Weights of a small image embedding model: layers 10.
Rows from block 4 of a small image embedding model, named by matrix and row number. Rows with one number belong to one neuron. Each number is 128 + 24 x the weight over its row's rms, rounded and kept within 0 to 255. All counts start at 0.
After each neuron's rows are labels from the 100 images, of 14848, where the neuron reaches its largest size: "patch colour" is the nearest of a few named colours to the mean colour under the peak; "top examples" is what is common among them. Only what is clearly more common there than usual is listed. The data: telescope images of galaxies (Galaxy Zoo DECaLS).
# gate: MLP gate (model.blocks.4.mlp.gate.weight, 512x192), inputs 0-63
# fc1: MLP up (model.blocks.4.mlp.fc1.weight, 512x192), inputs 0-63
# fc2: MLP down (model.blocks.4.mlp.fc2.weight, 192x512, transposed), outputs 0-63

gate.99 [156 123 108 131 136 137 152 114 109  99 129 111  90  90 111 125 133 155 165  94 152 134 125 133 122 115  95 124  94 102 117 106 126 129 110 104 142 148 157 146 148 112 113 118  95 106  95 121 134 115 158 224 125 146 123 113 144 107 179 122  89 110 122 148]
fc1.99 [124 120 119 128 173 128 162  75 112 101 115 100 145 174 155 160 145 101 100  70 145 140 151 114  52 121  94 158 125 104 127 124 148 105 130 118 112 124 130 146 135 170 144 102  78 105  99 176 152 130 125 135 154 142 125  97 122 162 134 134 129 152 107  98]
fc2.99 [125  98 109 110 117 119 126 149 117  90  97 138 144 126 113 160 100  97 128 157 139 128 107 133 126 123 113  89  91 109 146 133 139  91 134 157  86 165 112 136 134 112  96 138 121  77 102 131 104 118 144 149 137 124 139 118 110 137 163 148 108 142 125 150]
patch colour: brown
top examples: roundness: cigar-shaped; edge-on disk: yes

gate.174 [116  96 107 153 144 124 189 120 128 147 156 176 105 150 138 140 125 150 123 151 136 114 118 165 140 101  99 163 142 124 118 155 110 159  83 142 199  99 133 146 127 117 201 120 100  98  95 134 102 116 134 140 126 117 150 123 164 136 131 156 150 177 144 124]
fc1.174 [114 114 136 150 129 129 128 110 154 148 120 175 154 136 123 123 148 139 120 144  80 127 207 118 150 176 167 145 176 134 108 167 133 176  96 141 102 116 162 133 116 150 173 136 144  66  98  94  95 144 124 134 136 123 125 141 129 150 120 120 127 177 105 132]
fc2.174 [102 124 123 139 113 107 112 131 126 112 130 131 137  88 119 143 132 173 117 130  91  89 127 127 122 140  90 134  91 140 138 105 116 115 149 121 150  98 181 137 141 147 119 121 159  91 127 129 113  98 154 129 133 123 133 141 102  61 133 113 161  98 102 175]
patch colour: grey; pink
top examples: bulge size: moderate

gate.90 [150 152 105 124  97 126 115 144 112 116 107  93  97 129 148  84 124 103 163 124 150 149  90 123 130 149 108 123 117 108 108 117 116 120 130 106 115 153 145 146 125 114  84 130 101  68  97  91 130 163 135 219 118 120  98 108 121 100 147 139  78 153 126 123]
fc1.90 [124 138 154 141 141 126 103 144 172 145 103 126 130 111 145 133 124 189 173 125 151 127 148 100 138 176 130  79 130  91 115 165 102  89 145 140 147 142 106 120 123 123 128 158 139 138 125 127  79 122 166 123 148 126 162 146 155 113 104 109  96 120  96 160]
fc2.90 [ 92 121 146 126 167 130  86  82 135 129 113 114  95 111 113 127 141 165 109 143 133 108 140  95 166 172 155  47 130 180 135 126 126  80  83 144 156 151  91 144 119 133 112 187 158 138 119 145 120  90 122 154 149 146 143 153 122 153 142 114 116 175 102 109]
patch colour: brown
top examples: roundness: cigar-shaped; edge-on disk: yes

gate.216 [122 170 171 172 184 100 151 155 132 144 130 128 135 135 169 133 165 128 146  99  85 144 119 137 158 170 125 134 148 164 141 117 122 127 128 168 167 179 114 122 137 142 109 155 139 122 113 146 117 114 130 125 137 107 129 145 115 144 127 113  98 132 137 130]
fc1.216 [159 100 139 101  96 124  84 125 140 139 132 144 133 105 133 115 123 111  99 155 143 138  95 115 149 136 128 122 131 177 128  96 121  90 146 164 106  91 121  77 115  91  65 102 139 125 144 142 139 103 108  83 188 103 116 114 125 110 137 114 142 107 186 131]
fc2.216 [141  94 139 101 141 159 111  95 133 128 103 116 126 100 113 132 119 135  97 150 153 136 152 105 168 142 135 116 119 139 130 122 145 138 137  95 119 132 120 123 164 136 136 170 126 121 112 120 117 111 141 101  99 155 113 137  95 146 144 137 102 166  63  97]
patch colour: brown; grey
top examples: roundness: cigar-shaped; edge-on disk: yes

gate.187 [130 100 105 112 138 136 151 111 116 180  83 138  91 131 134 140 122 182 148  92 101 132 145 158  81 118 124  94 126 133 168 129 124 180  58 118 146 106 144  99 123 110 128 120  97 126 120 144 114 139 137 139 127 101 131 139 146 115 164 130 141 182 105 125]
fc1.187 [126 165 132 141 146 131 106 136  96  68 107  36 150 136 137 134 173 112 141 130 140 126  76 104 124 128  82 164  98 127 108  94 107  89 181 142 139 126  94 138 146 144  73 131 104 129 132 127 123 115 116 125 153 133 131  88  98 135 153 127 117  81 137 102]
fc2.187 [132 123 131 138 115 143 138  88 113 146 150 107  98 119 145 150 104 119 153 152 110 105 109 106 118 126 104 140  72 129 118 109 126 124 152 113 130  99 131  97 119 110 131  90 150 177  75 192 104  89 115 133 123 126 142 108 176 112 189 147 123  98 148 116]
patch colour: brown
top examples: shape: featured or disk; edge-on disk: no; spiral arms: yes

gate.125 [135 119 133 106  78  88 118 134 110 102 117 112 116  99 113  98 112 109 109 144 138 101 130 139 131 131 114  92 172 103  96 107 113 131 120 103 150 109 152 108 100 121 103 113 103 102 152 125 147 159 172 237 155 173 135 110 150 123 121 169 120 134 133 134]
fc1.125 [110 121  99 153 118 126 120 163 139 159  84 173 118 106 120 128 118 148  92 194 147 119 185 122 147 108 177  73 154 164  99 157 150 145 131 137 156 108 149 169 115  82 107 134 144 153 108 134  97 131 149 123 119 121 150 147 144 169 145 174 108 119 123 152]
fc2.125 [126 117  99 133 143 115 109 156 135 150 135 127 129  99 144 122 156 120 128 141 163 104 128 118 143 111 111 197 141 127  89 104 169 121 106 131  87 105  58 161 123 122  70 169 131 159 135 154 145 138 107 124 150 148 157 142  99 147 115 144 104 114 131 121]
patch colour: brown; grey
top examples: edge-on disk: yes; roundness: cigar-shaped