{
  "model": "image embedding model",
  "dataset": "telescope images of galaxies (Galaxy Zoo DECaLS)",
  "image_size": 40,
  "num_classes": 3,
  "norm": "layernorm",
  "parallel_block": false,
  "patch_size": [4, 4],
  "am_softmax_margin": 0.1,
  "init": "trunc_normal_002",
  "beta2": 0.99,
  "ema_decay": 0.999,
  "batch_size": 256
}
Rows from block 5 of a small image embedding model, named by matrix and row number. Rows with one number belong to one neuron. Each number is 50 + 10 x the weight over its row's rms, rounded and kept within 0 to 99. All counts start at 0.
After each neuron's rows are labels from the 100 images, of 14848, where the neuron reaches its largest size: "responds to" is what is common among them. Only what is clearly more common there than usual is listed. The data: telescope images of galaxies (Galaxy Zoo DECaLS). In brackets: how many of the 100, against the usual share in percent.
# gate: MLP gate (model.blocks.5.mlp.gate.weight, 512x192), inputs 64-127
# fc1: MLP up (model.blocks.5.mlp.fc1.weight, 512x192), inputs 64-127
# fc2: MLP down (model.blocks.5.mlp.fc2.weight, 192x512, transposed), outputs 64-127

gate.216:56 45 62 71 41 48 42 55 54 62 63 48 44 58 52 60 46 64 54 50 72 40 40 40 56 50 49 57 52 42 67 43 45 47 57 48 53 51 61 44 41 53 40 36 61 44 48 55 59 53 67 49 54 57 50 68 50 67 49 49 51 30 45 68
fc1.216:56 50 48 51 60 49 44 83 68 52 44 50 28 44 60 48 52 55 50 60 57 52 65 44 77 42 44 68 42 36 45 46 52 51 45 51 51 50 28 61 38 35 52 24 60 40 34 58 53 55 68 52 70 53 49 44 52 56 40 49 43 48 38 64
fc2.216:57 49 45 65 57 64 38 31 61 67 37 49 69 51 56 65 35 65 50 62 46 47 26 57 53 50 58 67 43 60 60 53 55 53 42 45 58 51 49 67 47 50 47 57 62 57 50 64 46 50 45 43 58 48 33 59 51 61 44 53 58 58 46 56
responds to: shape: featured or disk (75 vs 30.5); edge-on disk: no (72 vs 24.7); bulge size: moderate (33 vs 6.6)

gate.141:50 42 54 49 68 46 56 54 41 31 44 46 60 56 50 50 67 49 56 47 60 50 46 49 53 45 49 44 38 49 52 58 47 53 48 46 55 53 52 45 58 50 67 44 57 46 56 47 52 55 38 39 48 46 37 44 47 53 49 53 53 66 49 60
fc1.141:50 61 55 26 51 64 35 58 44 37 46 51 46 53 57 62 39 54 53 69 39 57 34 70 49 47 51 46 37 74 56 47 52 53 51 56 46 47 54 43 48 35 59 67 40 59 26 41 50 57 57 71 35 48 57 55 49 55 50 53 53 57 51 46
fc2.141:48 55 57 28 35 53 40 33 47 33 63 56 39 38 58 46 52 46 51 50 33 30 52 30 40 52 44 40 36 62 64 46 49 50 48 51 47 46 54 67 68 33 39 40 61 45 44 46 43 56 56 49 45 46 50 45 53 61 41 51 42 37 54 39
responds to: edge-on disk: no (50 vs 24.7)

gate.262:47 53 51 53 24 27 49 57 42 40 59 47 49 47 53 49 62 56 49 59 38 58 73 49 36 56 70 64 38 62 48 63 50 46 57 39 54 51 63 53 54 64 53 32 40 43 45 45 56 45 67 41 67 58 50 69 48 57 63 49 37 51 46 44
fc1.262:49 52 44 61 53 54 44 76 68 56 41 40 53 59 50 67 55 52 47 53 44 62 63 59 40 57 46 29 43 39 46 56 43 57 52 58 47 43 30 24 65 46 50 53 39 60 52 49 52 55 49 42 36 50 48 21 48 42 58 50 55 50 22 44
fc2.262:57 47 45 53 39 49 46 68 51 45 60 44 52 56 44 57 54 55 58 50 64 55 45 75 22 51 63 24 35 36 42 43 51 49 53 54 57 50 43 64 48 40 48 57 51 49 49 48 59 62 73 38 53 46 42 50 45 58 42 51 38 56 65 32
responds to: shape: star or artifact (37 vs 1.3)

gate.438:39 70 53 45 50 48 34 48 46 71 57 42 56 67 31 32 23 50 47 47 34 24 66 35 52 58 51 46 70 56 30 54 41 63 61 39 34 54 53 54 51 42 47 67 57 38 52 65 46 54 59 56 53 59 57 55 57 57 47 45 50 68 53 45
fc1.438:56 38 51 45 54 55 49 39 50 33 35 61 48 40 68 71 60 63 54 51 69 60 38 65 52 48 31 48 39 48 56 34 60 35 45 55 63 51 50 46 50 42 57 40 35 57 46 52 54 44 58 46 46 38 58 45 45 42 40 50 52 29 57 48
fc2.438:47 54 52 36 74 57 41 55 29 56 48 49 61 61 58 56 56 51 46 67 57 64 39 45 46 59 50 42 44 45 31 64 40 46 61 53 67 55 71 62 54 47 49 37 46 56 51 57 60 35 56 61 40 62 72 66 60 52 49 39 47 54 44 44
responds to: shape: star or artifact (29 vs 1.3)

gate.315:50 62 66 54 50 48 58 51 46 46 27 63 35 60 52 35 41 45 55 42 68 47 47 48 60 46 42 39 44 17 52 42 49 51 51 41 49 49 20 50 58 54 48 59 33 51 49 50 54 37 64 55 47 66 37 37 43 42 39 49 42 35 46 50
fc1.315:54 46 48 67 48 49 56 50 63 32 55 45 42 28 40 44 67 50 52 59 69 64 67 40 46 51 35 61 42 50 51 47 54 55 54 53 48 53 55 58 54 47 43 44 75 42 34 46 45 49 51 39 58 43 31 25 51 71 65 54 45 39 34 40
fc2.315:56 49 50 69 50 38 45 63 46 59 58 52 47 39 48 54 48 35 53 52 47 58 25 39 43 45 61 31 59 43 68 50 51 54 51 53 48 54 54 70 58 45 48 42 60 48 35 45 56 50 57 31 43 46 36 41 49 52 51 46 55 48 70 38
responds to: edge-on disk: no (50 vs 24.7)

gate.153:54 48 67 45 31 43 49 41 45 37 40 42 48 68 59 33 43 61 49 37 26 53 65 29 45 50 51 45 82 41 56 56 41 43 50 54 56 51 36 60 46 43 54 30 52 67 35 45 47 48 50 41 32 42 25 48 44 65 41 53 51 51 28 53
fc1.153:46 52 56 43 46 46 42 45 39 53 51 48 55 44 37 55 66 45 47 49 21 39 42 29 30 47 52 46 27 34 55 57 51 50 54 44 49 52 75 56 55 38 56 52 58 50 49 38 50 45 45 57 62 54 71 62 50 62 59 50 48 55 63 31
fc2.153:46 57 52 46 44 44 46 35 57 54 64 37 45 43 46 54 45 50 49 56 56 38 44 41 61 45 50 59 59 48 56 61 49 48 50 55 49 44 44 57 50 55 53 40 51 46 57 41 49 45 61 80 44 59 53 41 54 32 57 51 58 45 47 53
responds to: shape: star or artifact (35 vs 1.3)

gate.238:53 56 51 59 52 73 67 52 51 54 47 40 59 55 45 56 45 45 54 58 49 24 68 34 37 38 42 32 47 42 46 39 52 46 51 44 47 55 42 71 46 50 61 60 58 48 42 52 55 57 36 58 54 34 53 51 51 71 48 49 54 45 42 66
fc1.238:56 50 46 62 49 37 52 35 29 65 46 56 69 50 53 36 40 43 50 44 56 55 59 68 46 53 54 45 80 46 52 49 50 48 52 50 51 50 56 47 21 55 54 70 27 46 50 44 56 57 49 36 53 49 44 40 50 34 51 51 56 54 61 53
fc2.238:66 59 35 26 44 56 56 36 46 57 54 56 19 51 56 58 51 60 53 56 46 55 66 47 50 48 41 55 50 38 52 46 42 57 47 50 45 52 53 53 24 64 52 51 66 48 63 42 59 53 59 42 53 49 59 63 52 51 53 45 61 51 38 69
responds to: edge-on disk: yes (44 vs 5.2); roundness: cigar-shaped (31 vs 8.1)

gate.308:56 43 49 25 31 51 58 20 29 50 18 45 41 42 37 62 27 36 50 44 46 38 70 63 38 54 62 40 49 57 44 61 50 51 54 54 48 54 64 57 30 48 47 36 68 50 64 65 54 66 46 50 63 47 60 52 50 33 51 50 57 58 57 53
fc1.308:47 53 57 53 39 52 53 59 57 51 35 43 36 50 54 50 44 50 51 42 54 49 66 53 56 48 46 80 45 32 55 41 45 46 54 54 48 55 51 50 71 57 57 42 52 54 67 50 48 57 42 62 40 50 56 50 49 76 46 51 45 52 31 51
fc2.308:59 50 70 54 48 36 56 65 51 45 71 49 22 52 48 56 33 46 49 48 62 51 53 32 52 55 50 42 45 54 53 48 48 48 47 56 62 45 56 53 47 60 31 33 56 39 41 52 44 60 65 60 46 32 71 35 50 65 51 51 57 39 62 32
responds to: edge-on disk: yes (25 vs 5.2)

gate.398:49 45 35 48 41 48 49 54 64 63 39 47 36 56 44 19 51 42 50 32 53 21 80 36 68 48 53 47 61 59 47 52 53 46 52 52 48 55 66 52 24 36 61 47 49 40 57 57 47 47 36 49 56 44 64 57 51 44 43 46 52 52 57 42
fc1.398:45 43 54 12 45 55 44 33 40 48 56 45 59 57 52 35 52 45 50 63 50 43 45 33 40 52 66 69 51 39 33 54 51 51 50 42 54 48 48 61 53 62 60 66 42 54 55 59 47 54 46 63 43 67 63 50 52 73 54 41 61 46 48 48
fc2.398:51 49 53 37 65 60 47 34 48 57 52 41 50 53 66 48 44 59 44 43 71 57 35 60 53 53 72 65 52 50 43 58 47 55 49 42 50 54 35 58 46 53 50 51 50 52 50 47 46 47 31 44 54 38 49 42 52 52 65 53 44 69 63 62
responds to: edge-on disk: yes (45 vs 5.2); roundness: cigar-shaped (33 vs 8.1)

gate.198:44 48 55 63 71 47 36 54 39 45 36 45 50 70 58 58 67 63 46 64 52 68 52 58 57 53 45 28 31 60 49 54 45 50 53 53 54 46 41 43 50 66 65 69 61 50 56 60 36 52 48 46 44 48 50 35 48 37 52 53 56 32 67 56
fc1.198:51 62 56 43 53 52 55 47 53 53 38 53 26 74 42 43 56 61 48 44 50 58 37 42 56 45 54 43 47 42 51 61 60 44 46 52 54 52 28 38 45 59 42 48 53 43 56 49 49 47 52 37 47 45 50 39 51 28 36 51 29 47 58 55
fc2.198:43 52 59 55 63 60 54 70 24 72 46 58 47 63 46 61 65 53 49 43 55 45 46 60 55 47 57 66 47 37 48 57 54 39 48 49 57 52 55 61 74 63 39 67 55 37 61 60 59 41 57 73 55 49 54 49 42 47 55 54 52 45 56 55
responds to: edge-on disk: yes (32 vs 5.2)

gate.510:21 46 45 71 50 44 39 52 57 67 44 35 54 49 34 39 27 38 44 44 60 60 46 58 51 30 56 49 50 63 30 64 59 78 78 60 41 47 39 51 56 39 47 54 71 47 47 50 37 52 43 36 60 45 39 43 42 55 57 62 51 61 62 53
fc1.510:42 66 51 47 54 67 66 43 52 54 43 57 58 68 51 54 43 67 55 57 60 40 50 43 61 41 40 50 51 46 38 57 42 38 37 49 23 58 51 66 54 58 72 57 51 60 52 68 58 49 65 67 52 48 52 56 39 56 61 55 42 50 49 58
fc2.510:46 38 36 50 45 41 38 51 66 49 71 46 51 59 35 46 44 68 53 43 57 46 50 51 46 60 36 46 48 38 45 40 49 49 61 51 62 62 42 45 54 64 47 56 32 58 64 62 54 62 57 62 61 63 45 37 57 56 60 49 52 54 36 46
responds to: roundness: in between (81 vs 33.9)

gate.281:48 48 71 65 51 63 44 30 46 43 36 48 61 37 51 47 67 41 53 54 69 65 56 56 49 50 55 26 66 62 68 54 46 56 51 42 50 48 57 63 54 64 56 56 59 52 51 51 47 64 63 62 52 64 58 57 49 40 46 48 55 70 56 65
fc1.281:54 40 58 55 57 59 43 57 40 49 55 66 49 44 64 61 64 64 55 49 61 66 60 34 49 53 53 66 71 51 63 46 48 52 55 41 48 52 66 65 42 61 51 50 42 39 55 55 53 46 45 47 51 61 56 74 51 63 44 47 59 36 56 50
fc2.281:46 54 46 47 73 63 61 35 52 23 55 57 57 48 41 50 29 56 44 64 62 50 33 44 46 53 46 69 42 60 52 58 52 53 53 45 50 47 65 64 31 52 59 51 58 40 34 47 46 55 25 46 51 47 50 42 48 62 42 54 55 56 44 43
responds to: spiral arms: yes (39 vs 18.8)

gate.256:48 64 35 55 35 61 48 49 54 57 42 70 55 60 62 41 57 61 55 40 53 36 60 59 60 50 54 52 61 61 49 63 55 51 32 51 36 24 42 51 48 68 70 69 47 57 74 54 54 41 60 54 44 64 44 47 44 52 49 57 60 48 42 61
fc1.256:67 56 35 47 51 35 35 53 33 37 53 56 52 58 58 29 50 24 41 42 48 47 53 45 52 49 41 37 47 35 55 59 50 52 49 48 48 54 49 34 33 48 50 58 37 56 45 66 44 40 51 47 46 53 52 53 56 28 38 49 45 53 69 52
fc2.256:47 53 42 46 43 57 65 48 39 46 50 48 55 59 58 53 56 48 45 56 42 55 42 65 47 51 66 52 63 72 59 56 49 52 45 41 53 51 55 69 51 62 61 41 67 49 50 43 46 63 43 38 45 38 38 61 56 65 58 52 30 65 32 62
responds to: roundness: cigar-shaped (36 vs 8.1)

gate.370:51 47 40 47 41 39 31 61 26 41 68 61 52 52 46 44 51 40 49 71 54 59 54 46 58 53 44 12 29 45 38 48 50 47 49 43 50 48 54 41 46 38 50 43 53 38 49 59 47 43 37 42 65 42 39 34 49 68 46 48 39 66 66 50
fc1.370:56 44 32 53 51 59 56 46 37 40 57 53 55 50 43 43 31 43 48 56 42 49 34 53 56 50 51 62 24 50 48 51 57 52 46 48 49 48 65 36 60 42 57 63 41 54 42 49 50 58 37 62 57 53 42 52 51 59 52 50 38 54 52 42
fc2.370:54 38 52 50 49 64 51 36 30 59 45 48 53 57 37 51 63 55 52 59 49 65 29 71 51 49 65 41 46 59 59 55 46 53 53 51 54 49 65 50 47 51 48 52 47 55 56 56 44 54 31 54 50 47 23 46 50 26 58 54 53 59 75 37
responds to: shape: star or artifact (43 vs 1.3)

gate.121:48 46 49 43 35 39 44 33 56 37 52 52 55 51 40 48 44 53 63 40 41 42 47 53 55 48 54 46 44 55 39 71 71 44 48 62 44 21 63 58 55 51 58 57 47 30 52 70 30 47 47 46 54 63 47 53 63 42 47 66 41 63 58 48
fc1.121:45 58 54 32 61 53 43 58 65 46 46 47 57 59 48 67 60 55 43 39 50 51 60 62 33 39 48 34 53 61 60 46 50 55 66 70 51 42 35 52 52 59 58 46 47 60 34 66 47 55 65 39 45 47 53 29 49 54 59 50 52 43 30 65
fc2.121:42 33 48 53 45 32 58 60 51 39 56 50 61 50 44 56 69 45 52 42 47 61 56 64 42 52 58 53 56 66 39 49 58 66 56 40 51 45 63 47 41 58 61 44 67 48 43 59 45 59 20 43 56 56 49 44 48 41 55 48 56 50 42 32
responds to: roundness: round (75 vs 20.3)

gate.407:60 43 47 45 46 53 38 26 52 43 39 47 44 37 63 59 55 50 54 50 43 45 64 63 69 51 48 49 59 50 54 46 46 48 53 46 56 50 63 37 52 55 49 49 54 43 51 54 48 44 34 46 70 51 48 22 54 57 32 52 49 55 70 77
fc1.407:47 42 36 27 61 61 43 42 40 40 36 44 57 57 52 47 62 60 49 53 41 57 61 43 57 48 41 46 40 53 50 51 55 53 50 48 47 44 58 52 54 52 53 50 45 48 55 49 41 48 43 51 30 38 30 47 47 60 45 53 41 47 45 44
fc2.407:60 47 57 56 37 44 28 40 41 43 55 57 55 47 63 56 59 54 50 66 51 64 78 63 32 48 33 14 45 46 46 53 46 45 50 48 55 54 47 61 31 32 42 62 55 48 45 50 57 60 40 36 41 47 52 60 53 83 58 50 46 61 56 44
responds to: edge-on disk: yes (28 vs 5.2)

gate.416:45 40 55 42 46 40 45 58 54 53 70 46 49 34 43 33 51 56 52 44 63 61 82 60 52 53 62 38 38 65 44 66 51 50 50 46 50 52 40 29 51 65 35 41 67 49 54 47 45 60 56 51 67 51 33 31 48 50 58 46 45 56 42 80
fc1.416:57 57 52 60 45 60 44 18 50 67 55 56 44 44 50 72 48 74 48 47 55 43 34 74 37 51 53 47 64 71 52 49 41 51 47 45 49 46 52 50 42 54 61 64 35 56 67 63 47 50 43 26 39 55 35 52 49 60 40 52 51 61 67 62
fc2.416:51 65 47 56 49 36 56 26 45 68 44 48 53 58 56 55 52 61 51 52 38 49 38 70 50 57 42 40 35 53 59 54 52 45 56 42 53 49 67 47 63 52 37 38 57 58 37 62 53 51 45 39 45 47 35 34 51 84 35 50 64 65 36 57
responds to: roundness: cigar-shaped (28 vs 8.1); edge-on disk: yes (27 vs 5.2)

gate.99:49 39 53 45 55 55 44 49 45 46 47 52 70 45 62 52 43 56 40 54 39 56 53 47 44 39 56 57 59 43 35 62 66 46 61 67 36 42 51 49 58 52 50 57 40 27 48 54 41 39 47 56 56 56 64 60 69 54 43 56 37 48 47 57
fc1.99:53 45 68 54 69 66 49 55 52 41 46 48 74 63 66 58 65 68 49 54 51 53 46 44 76 41 43 42 49 45 61 40 55 47 45 55 51 56 32 44 54 45 68 74 53 48 36 55 47 52 62 52 42 40 44 50 48 55 47 55 51 50 40 48
fc2.99:50 55 56 56 69 56 60 55 55 39 55 33 49 55 42 41 61 49 40 40 62 43 69 51 55 49 53 38 69 68 58 45 53 51 53 54 46 56 52 39 47 52 53 47 59 52 53 45 54 64 38 59 56 52 50 63 50 32 53 51 67 52 45 46
responds to: roundness: in between (60 vs 33.9)

gate.311:54 50 44 68 36 63 49 53 68 63 37 55 50 54 53 62 42 50 52 46 38 44 71 60 52 43 70 58 58 61 43 57 42 49 49 44 55 53 55 70 52 48 52 35 57 51 45 56 52 61 57 52 51 46 47 57 51 51 45 47 60 37 47 46
fc1.311:60 47 35 69 51 70 57 50 47 79 60 60 56 62 51 29 62 37 49 45 49 50 44 47 34 52 66 44 47 62 49 56 50 50 50 48 53 48 70 46 50 50 62 50 41 42 63 47 49 46 44 31 34 54 43 46 50 54 19 48 48 54 50 58
fc2.311:55 72 49 42 31 71 58 39 45 93 58 37 55 65 47 52 45 43 52 52 60 62 45 31 46 47 44 55 43 48 38 39 68 58 47 46 45 52 66 45 45 45 37 52 38 53 50 61 53 50 45 29 59 44 63 20 48 48 54 49 61 49 51 64
responds to: shape: star or artifact (28 vs 1.3)

gate.471:55 51 55 41 57 62 58 41 51 41 42 73 42 52 71 56 63 81 54 55 63 31 47 44 52 25 43 50 46 53 55 48 59 48 54 68 42 48 49 55 52 64 72 45 40 59 53 61 38 39 57 62 29 48 50 50 45 60 52 54 50 41 39 61
fc1.471:56 60 51 42 64 66 61 49 50 46 52 66 43 61 66 58 54 64 70 65 62 44 56 50 51 32 41 41 28 36 52 33 54 46 50 65 62 55 61 63 55 61 56 31 38 47 56 60 43 40 71 54 46 40 45 42 46 50 61 49 52 47 45 56
fc2.471:61 53 70 41 60 64 56 30 40 58 56 61 48 36 67 55 43 48 49 64 50 61 38 22 53 39 47 60 49 62 66 47 59 63 42 56 47 37 52 39 41 48 48 34 55 48 26 40 44 43 59 52 44 48 69 62 59 44 40 41 56 36 59 50
responds to: roundness: round (49 vs 20.3)

gate.408:54 43 33 72 58 55 44 54 39 50 40 37 34 48 31 40 43 30 48 47 44 36 47 50 37 52 46 61 40 33 35 49 43 51 48 41 49 49 54 62 30 34 38 40 53 47 49 45 57 49 49 46 48 53 40 54 50 47 41 44 45 41 67 51
fc1.408:55 31 39 60 59 53 50 37 69 60 40 52 60 50 43 49 42 30 51 32 55 27 34 58 58 49 44 15 37 44 56 44 60 47 53 45 52 45 52 44 48 52 56 51 44 42 52 51 53 49 34 44 59 35 40 41 42 37 48 48 40 52 63 56
fc2.408:46 49 57 56 47 54 61 45 23 69 48 54 50 52 55 21 67 61 47 54 48 48 42 54 38 55 56 40 46 38 41 52 43 53 46 40 61 48 49 52 48 47 52 56 34 47 61 51 54 41 40 31 36 30 45 57 44 56 49 50 48 50 59 51
responds to: shape: star or artifact (35 vs 1.3)

gate.487:42 54 40 44 54 51 52 38 42 46 37 36 68 60 52 44 54 48 50 80 49 55 55 61 37 56 59 54 42 45 47 58 45 52 52 46 47 52 62 61 75 59 57 65 57 47 44 56 42 51 46 55 36 31 65 59 48 40 57 52 50 55 62 57
fc1.487:44 51 71 59 41 35 61 39 68 60 60 70 52 58 56 36 51 61 50 56 64 54 37 73 33 50 44 56 57 69 58 47 70 52 49 45 55 58 62 37 52 61 37 48 48 66 63 40 46 44 45 52 40 54 68 45 49 42 61 48 42 47 40 54
fc2.487:39 45 68 39 56 55 43 58 36 54 39 56 34 54 37 52 60 33 47 58 34 47 85 60 50 50 56 77 44 60 45 58 45 48 58 52 55 50 72 42 49 41 48 44 64 48 53 55 47 51 36 34 51 59 61 51 54 63 39 51 59 65 40 59
responds to: spiral arms: yes (41 vs 18.8)

gate.37:42 38 54 42 45 62 58 47 52 41 43 56 50 40 54 65 45 57 56 58 59 35 41 46 62 51 38 48 37 55 40 45 59 35 39 64 47 07 48 54 51 45 64 55 41 44 51 55 38 35 62 64 45 37 58 50 62 46 33 54 38 40 43 59
fc1.37:53 54 61 35 63 47 54 48 38 40 48 47 39 47 48 62 56 58 53 68 65 40 23 38 50 56 51 55 43 44 49 50 53 42 55 48 44 43 42 39 57 39 42 53 64 62 45 37 63 39 59 53 47 51 50 48 50 43 46 42 33 50 32 56
fc2.37:68 25 67 42 44 44 27 60 45 42 48 52 38 47 47 71 47 55 50 47 61 54 35 42 55 64 51 61 44 37 59 45 57 66 54 59 52 54 17 34 44 52 29 36 54 41 41 61 50 54 57 70 51 60 65 57 52 44 44 45 46 36 43 50
responds to: shape: featured or disk (64 vs 30.5); edge-on disk: yes (57 vs 5.2); roundness: cigar-shaped (28 vs 8.1)

gate.185:49 60 41 55 60 57 54 65 52 42 65 40 57 63 43 39 66 49 45 50 51 44 42 33 54 52 38 56 24 52 52 58 51 48 48 59 52 49 37 51 66 42 55 59 58 48 59 54 39 48 41 62 29 45 68 41 50 46 53 49 45 71 50 33
fc1.185:47 59 46 39 48 42 47 49 35 41 63 52 46 42 40 41 29 56 49 34 64 61 34 45 40 46 36 59 42 38 41 43 49 53 58 48 54 52 54 50 63 47 46 65 48 42 53 49 46 38 69 44 55 55 58 43 48 42 45 55 46 53 53 39
fc2.185:45 59 52 25 61 43 44 49 53 24 55 48 33 57 50 68 63 60 47 66 28 47 58 50 57 59 49 28 38 51 53 51 44 48 44 49 53 47 26 50 59 47 48 63 49 51 52 52 46 56 53 71 53 58 48 42 49 36 49 50 40 51 43 67
responds to: edge-on disk: no (54 vs 24.7); spiral arms: yes (44 vs 18.8)

gate.259:49 42 59 62 45 47 71 50 58 60 52 57 64 51 49 27 17 38 50 67 45 46 61 40 50 45 61 45 57 47 51 49 55 49 49 47 53 55 66 46 41 50 61 32 57 50 61 58 49 57 50 67 64 55 59 58 47 64 40 52 58 60 49 39
fc1.259:45 53 46 42 48 61 45 70 35 61 30 53 53 58 54 60 40 54 50 48 36 55 62 38 62 51 55 54 49 46 51 53 48 51 51 43 51 51 69 71 66 57 32 64 43 48 54 49 47 58 47 58 71 68 51 57 48 45 57 47 49 54 56 69
fc2.259:51 44 45 44 49 42 59 64 64 66 53 50 45 56 27 68 65 55 61 37 51 27 51 55 30 48 49 53 20 49 64 37 49 58 45 56 47 48 56 64 42 44 49 34 53 60 42 56 53 48 52 51 59 46 42 51 58 56 62 51 48 53 35 53
responds to: shape: star or artifact (25 vs 1.3)

gate.356:54 45 37 66 38 43 35 43 44 46 47 66 46 54 59 54 37 66 55 40 44 23 58 69 54 43 50 53 47 61 48 37 51 47 54 48 54 49 63 53 61 52 36 50 46 53 73 45 53 48 65 65 61 53 54 61 53 45 48 49 50 41 63 54
fc1.356:43 54 65 46 50 56 43 52 69 49 39 48 55 40 47 57 45 56 48 63 63 56 56 60 67 57 50 43 45 62 55 77 49 56 48 51 50 51 54 58 73 43 64 71 50 43 51 51 43 63 57 66 50 47 40 29 52 54 43 44 55 64 54 55
fc2.356:50 46 54 74 60 34 56 69 41 70 53 57 62 44 49 30 43 48 52 51 60 61 52 63 49 45 55 54 55 46 59 57 57 49 50 37 61 51 54 49 38 28 51 55 55 54 38 50 54 48 45 43 54 53 65 71 61 55 48 51 50 75 54 33
responds to: edge-on disk: yes (35 vs 5.2)

gate.56:49 44 56 30 41 47 67 55 29 51 46 62 52 56 50 69 63 48 43 57 35 46 33 46 67 56 46 65 37 45 54 47 49 45 51 51 52 53 60 49 62 47 56 37 42 62 43 51 41 48 55 64 50 50 50 61 49 75 54 49 57 67 57 36
fc1.56:50 48 45 44 59 54 44 47 48 50 47 53 45 55 40 49 60 74 49 51 66 42 60 50 51 48 59 50 49 52 47 36 46 51 44 52 49 49 50 56 60 64 62 23 41 50 47 51 46 40 34 47 45 63 43 55 51 64 52 51 47 41 42 56
fc2.56:60 47 47 35 53 46 54 54 63 60 25 54 39 40 44 59 49 50 51 64 54 59 50 33 46 44 65 60 83 55 50 54 44 54 53 48 49 48 51 59 55 51 45 54 59 47 44 50 57 47 65 57 47 54 61 48 49 39 55 55 55 41 54 77
responds to: edge-on disk: yes (35 vs 5.2); roundness: cigar-shaped (33 vs 8.1)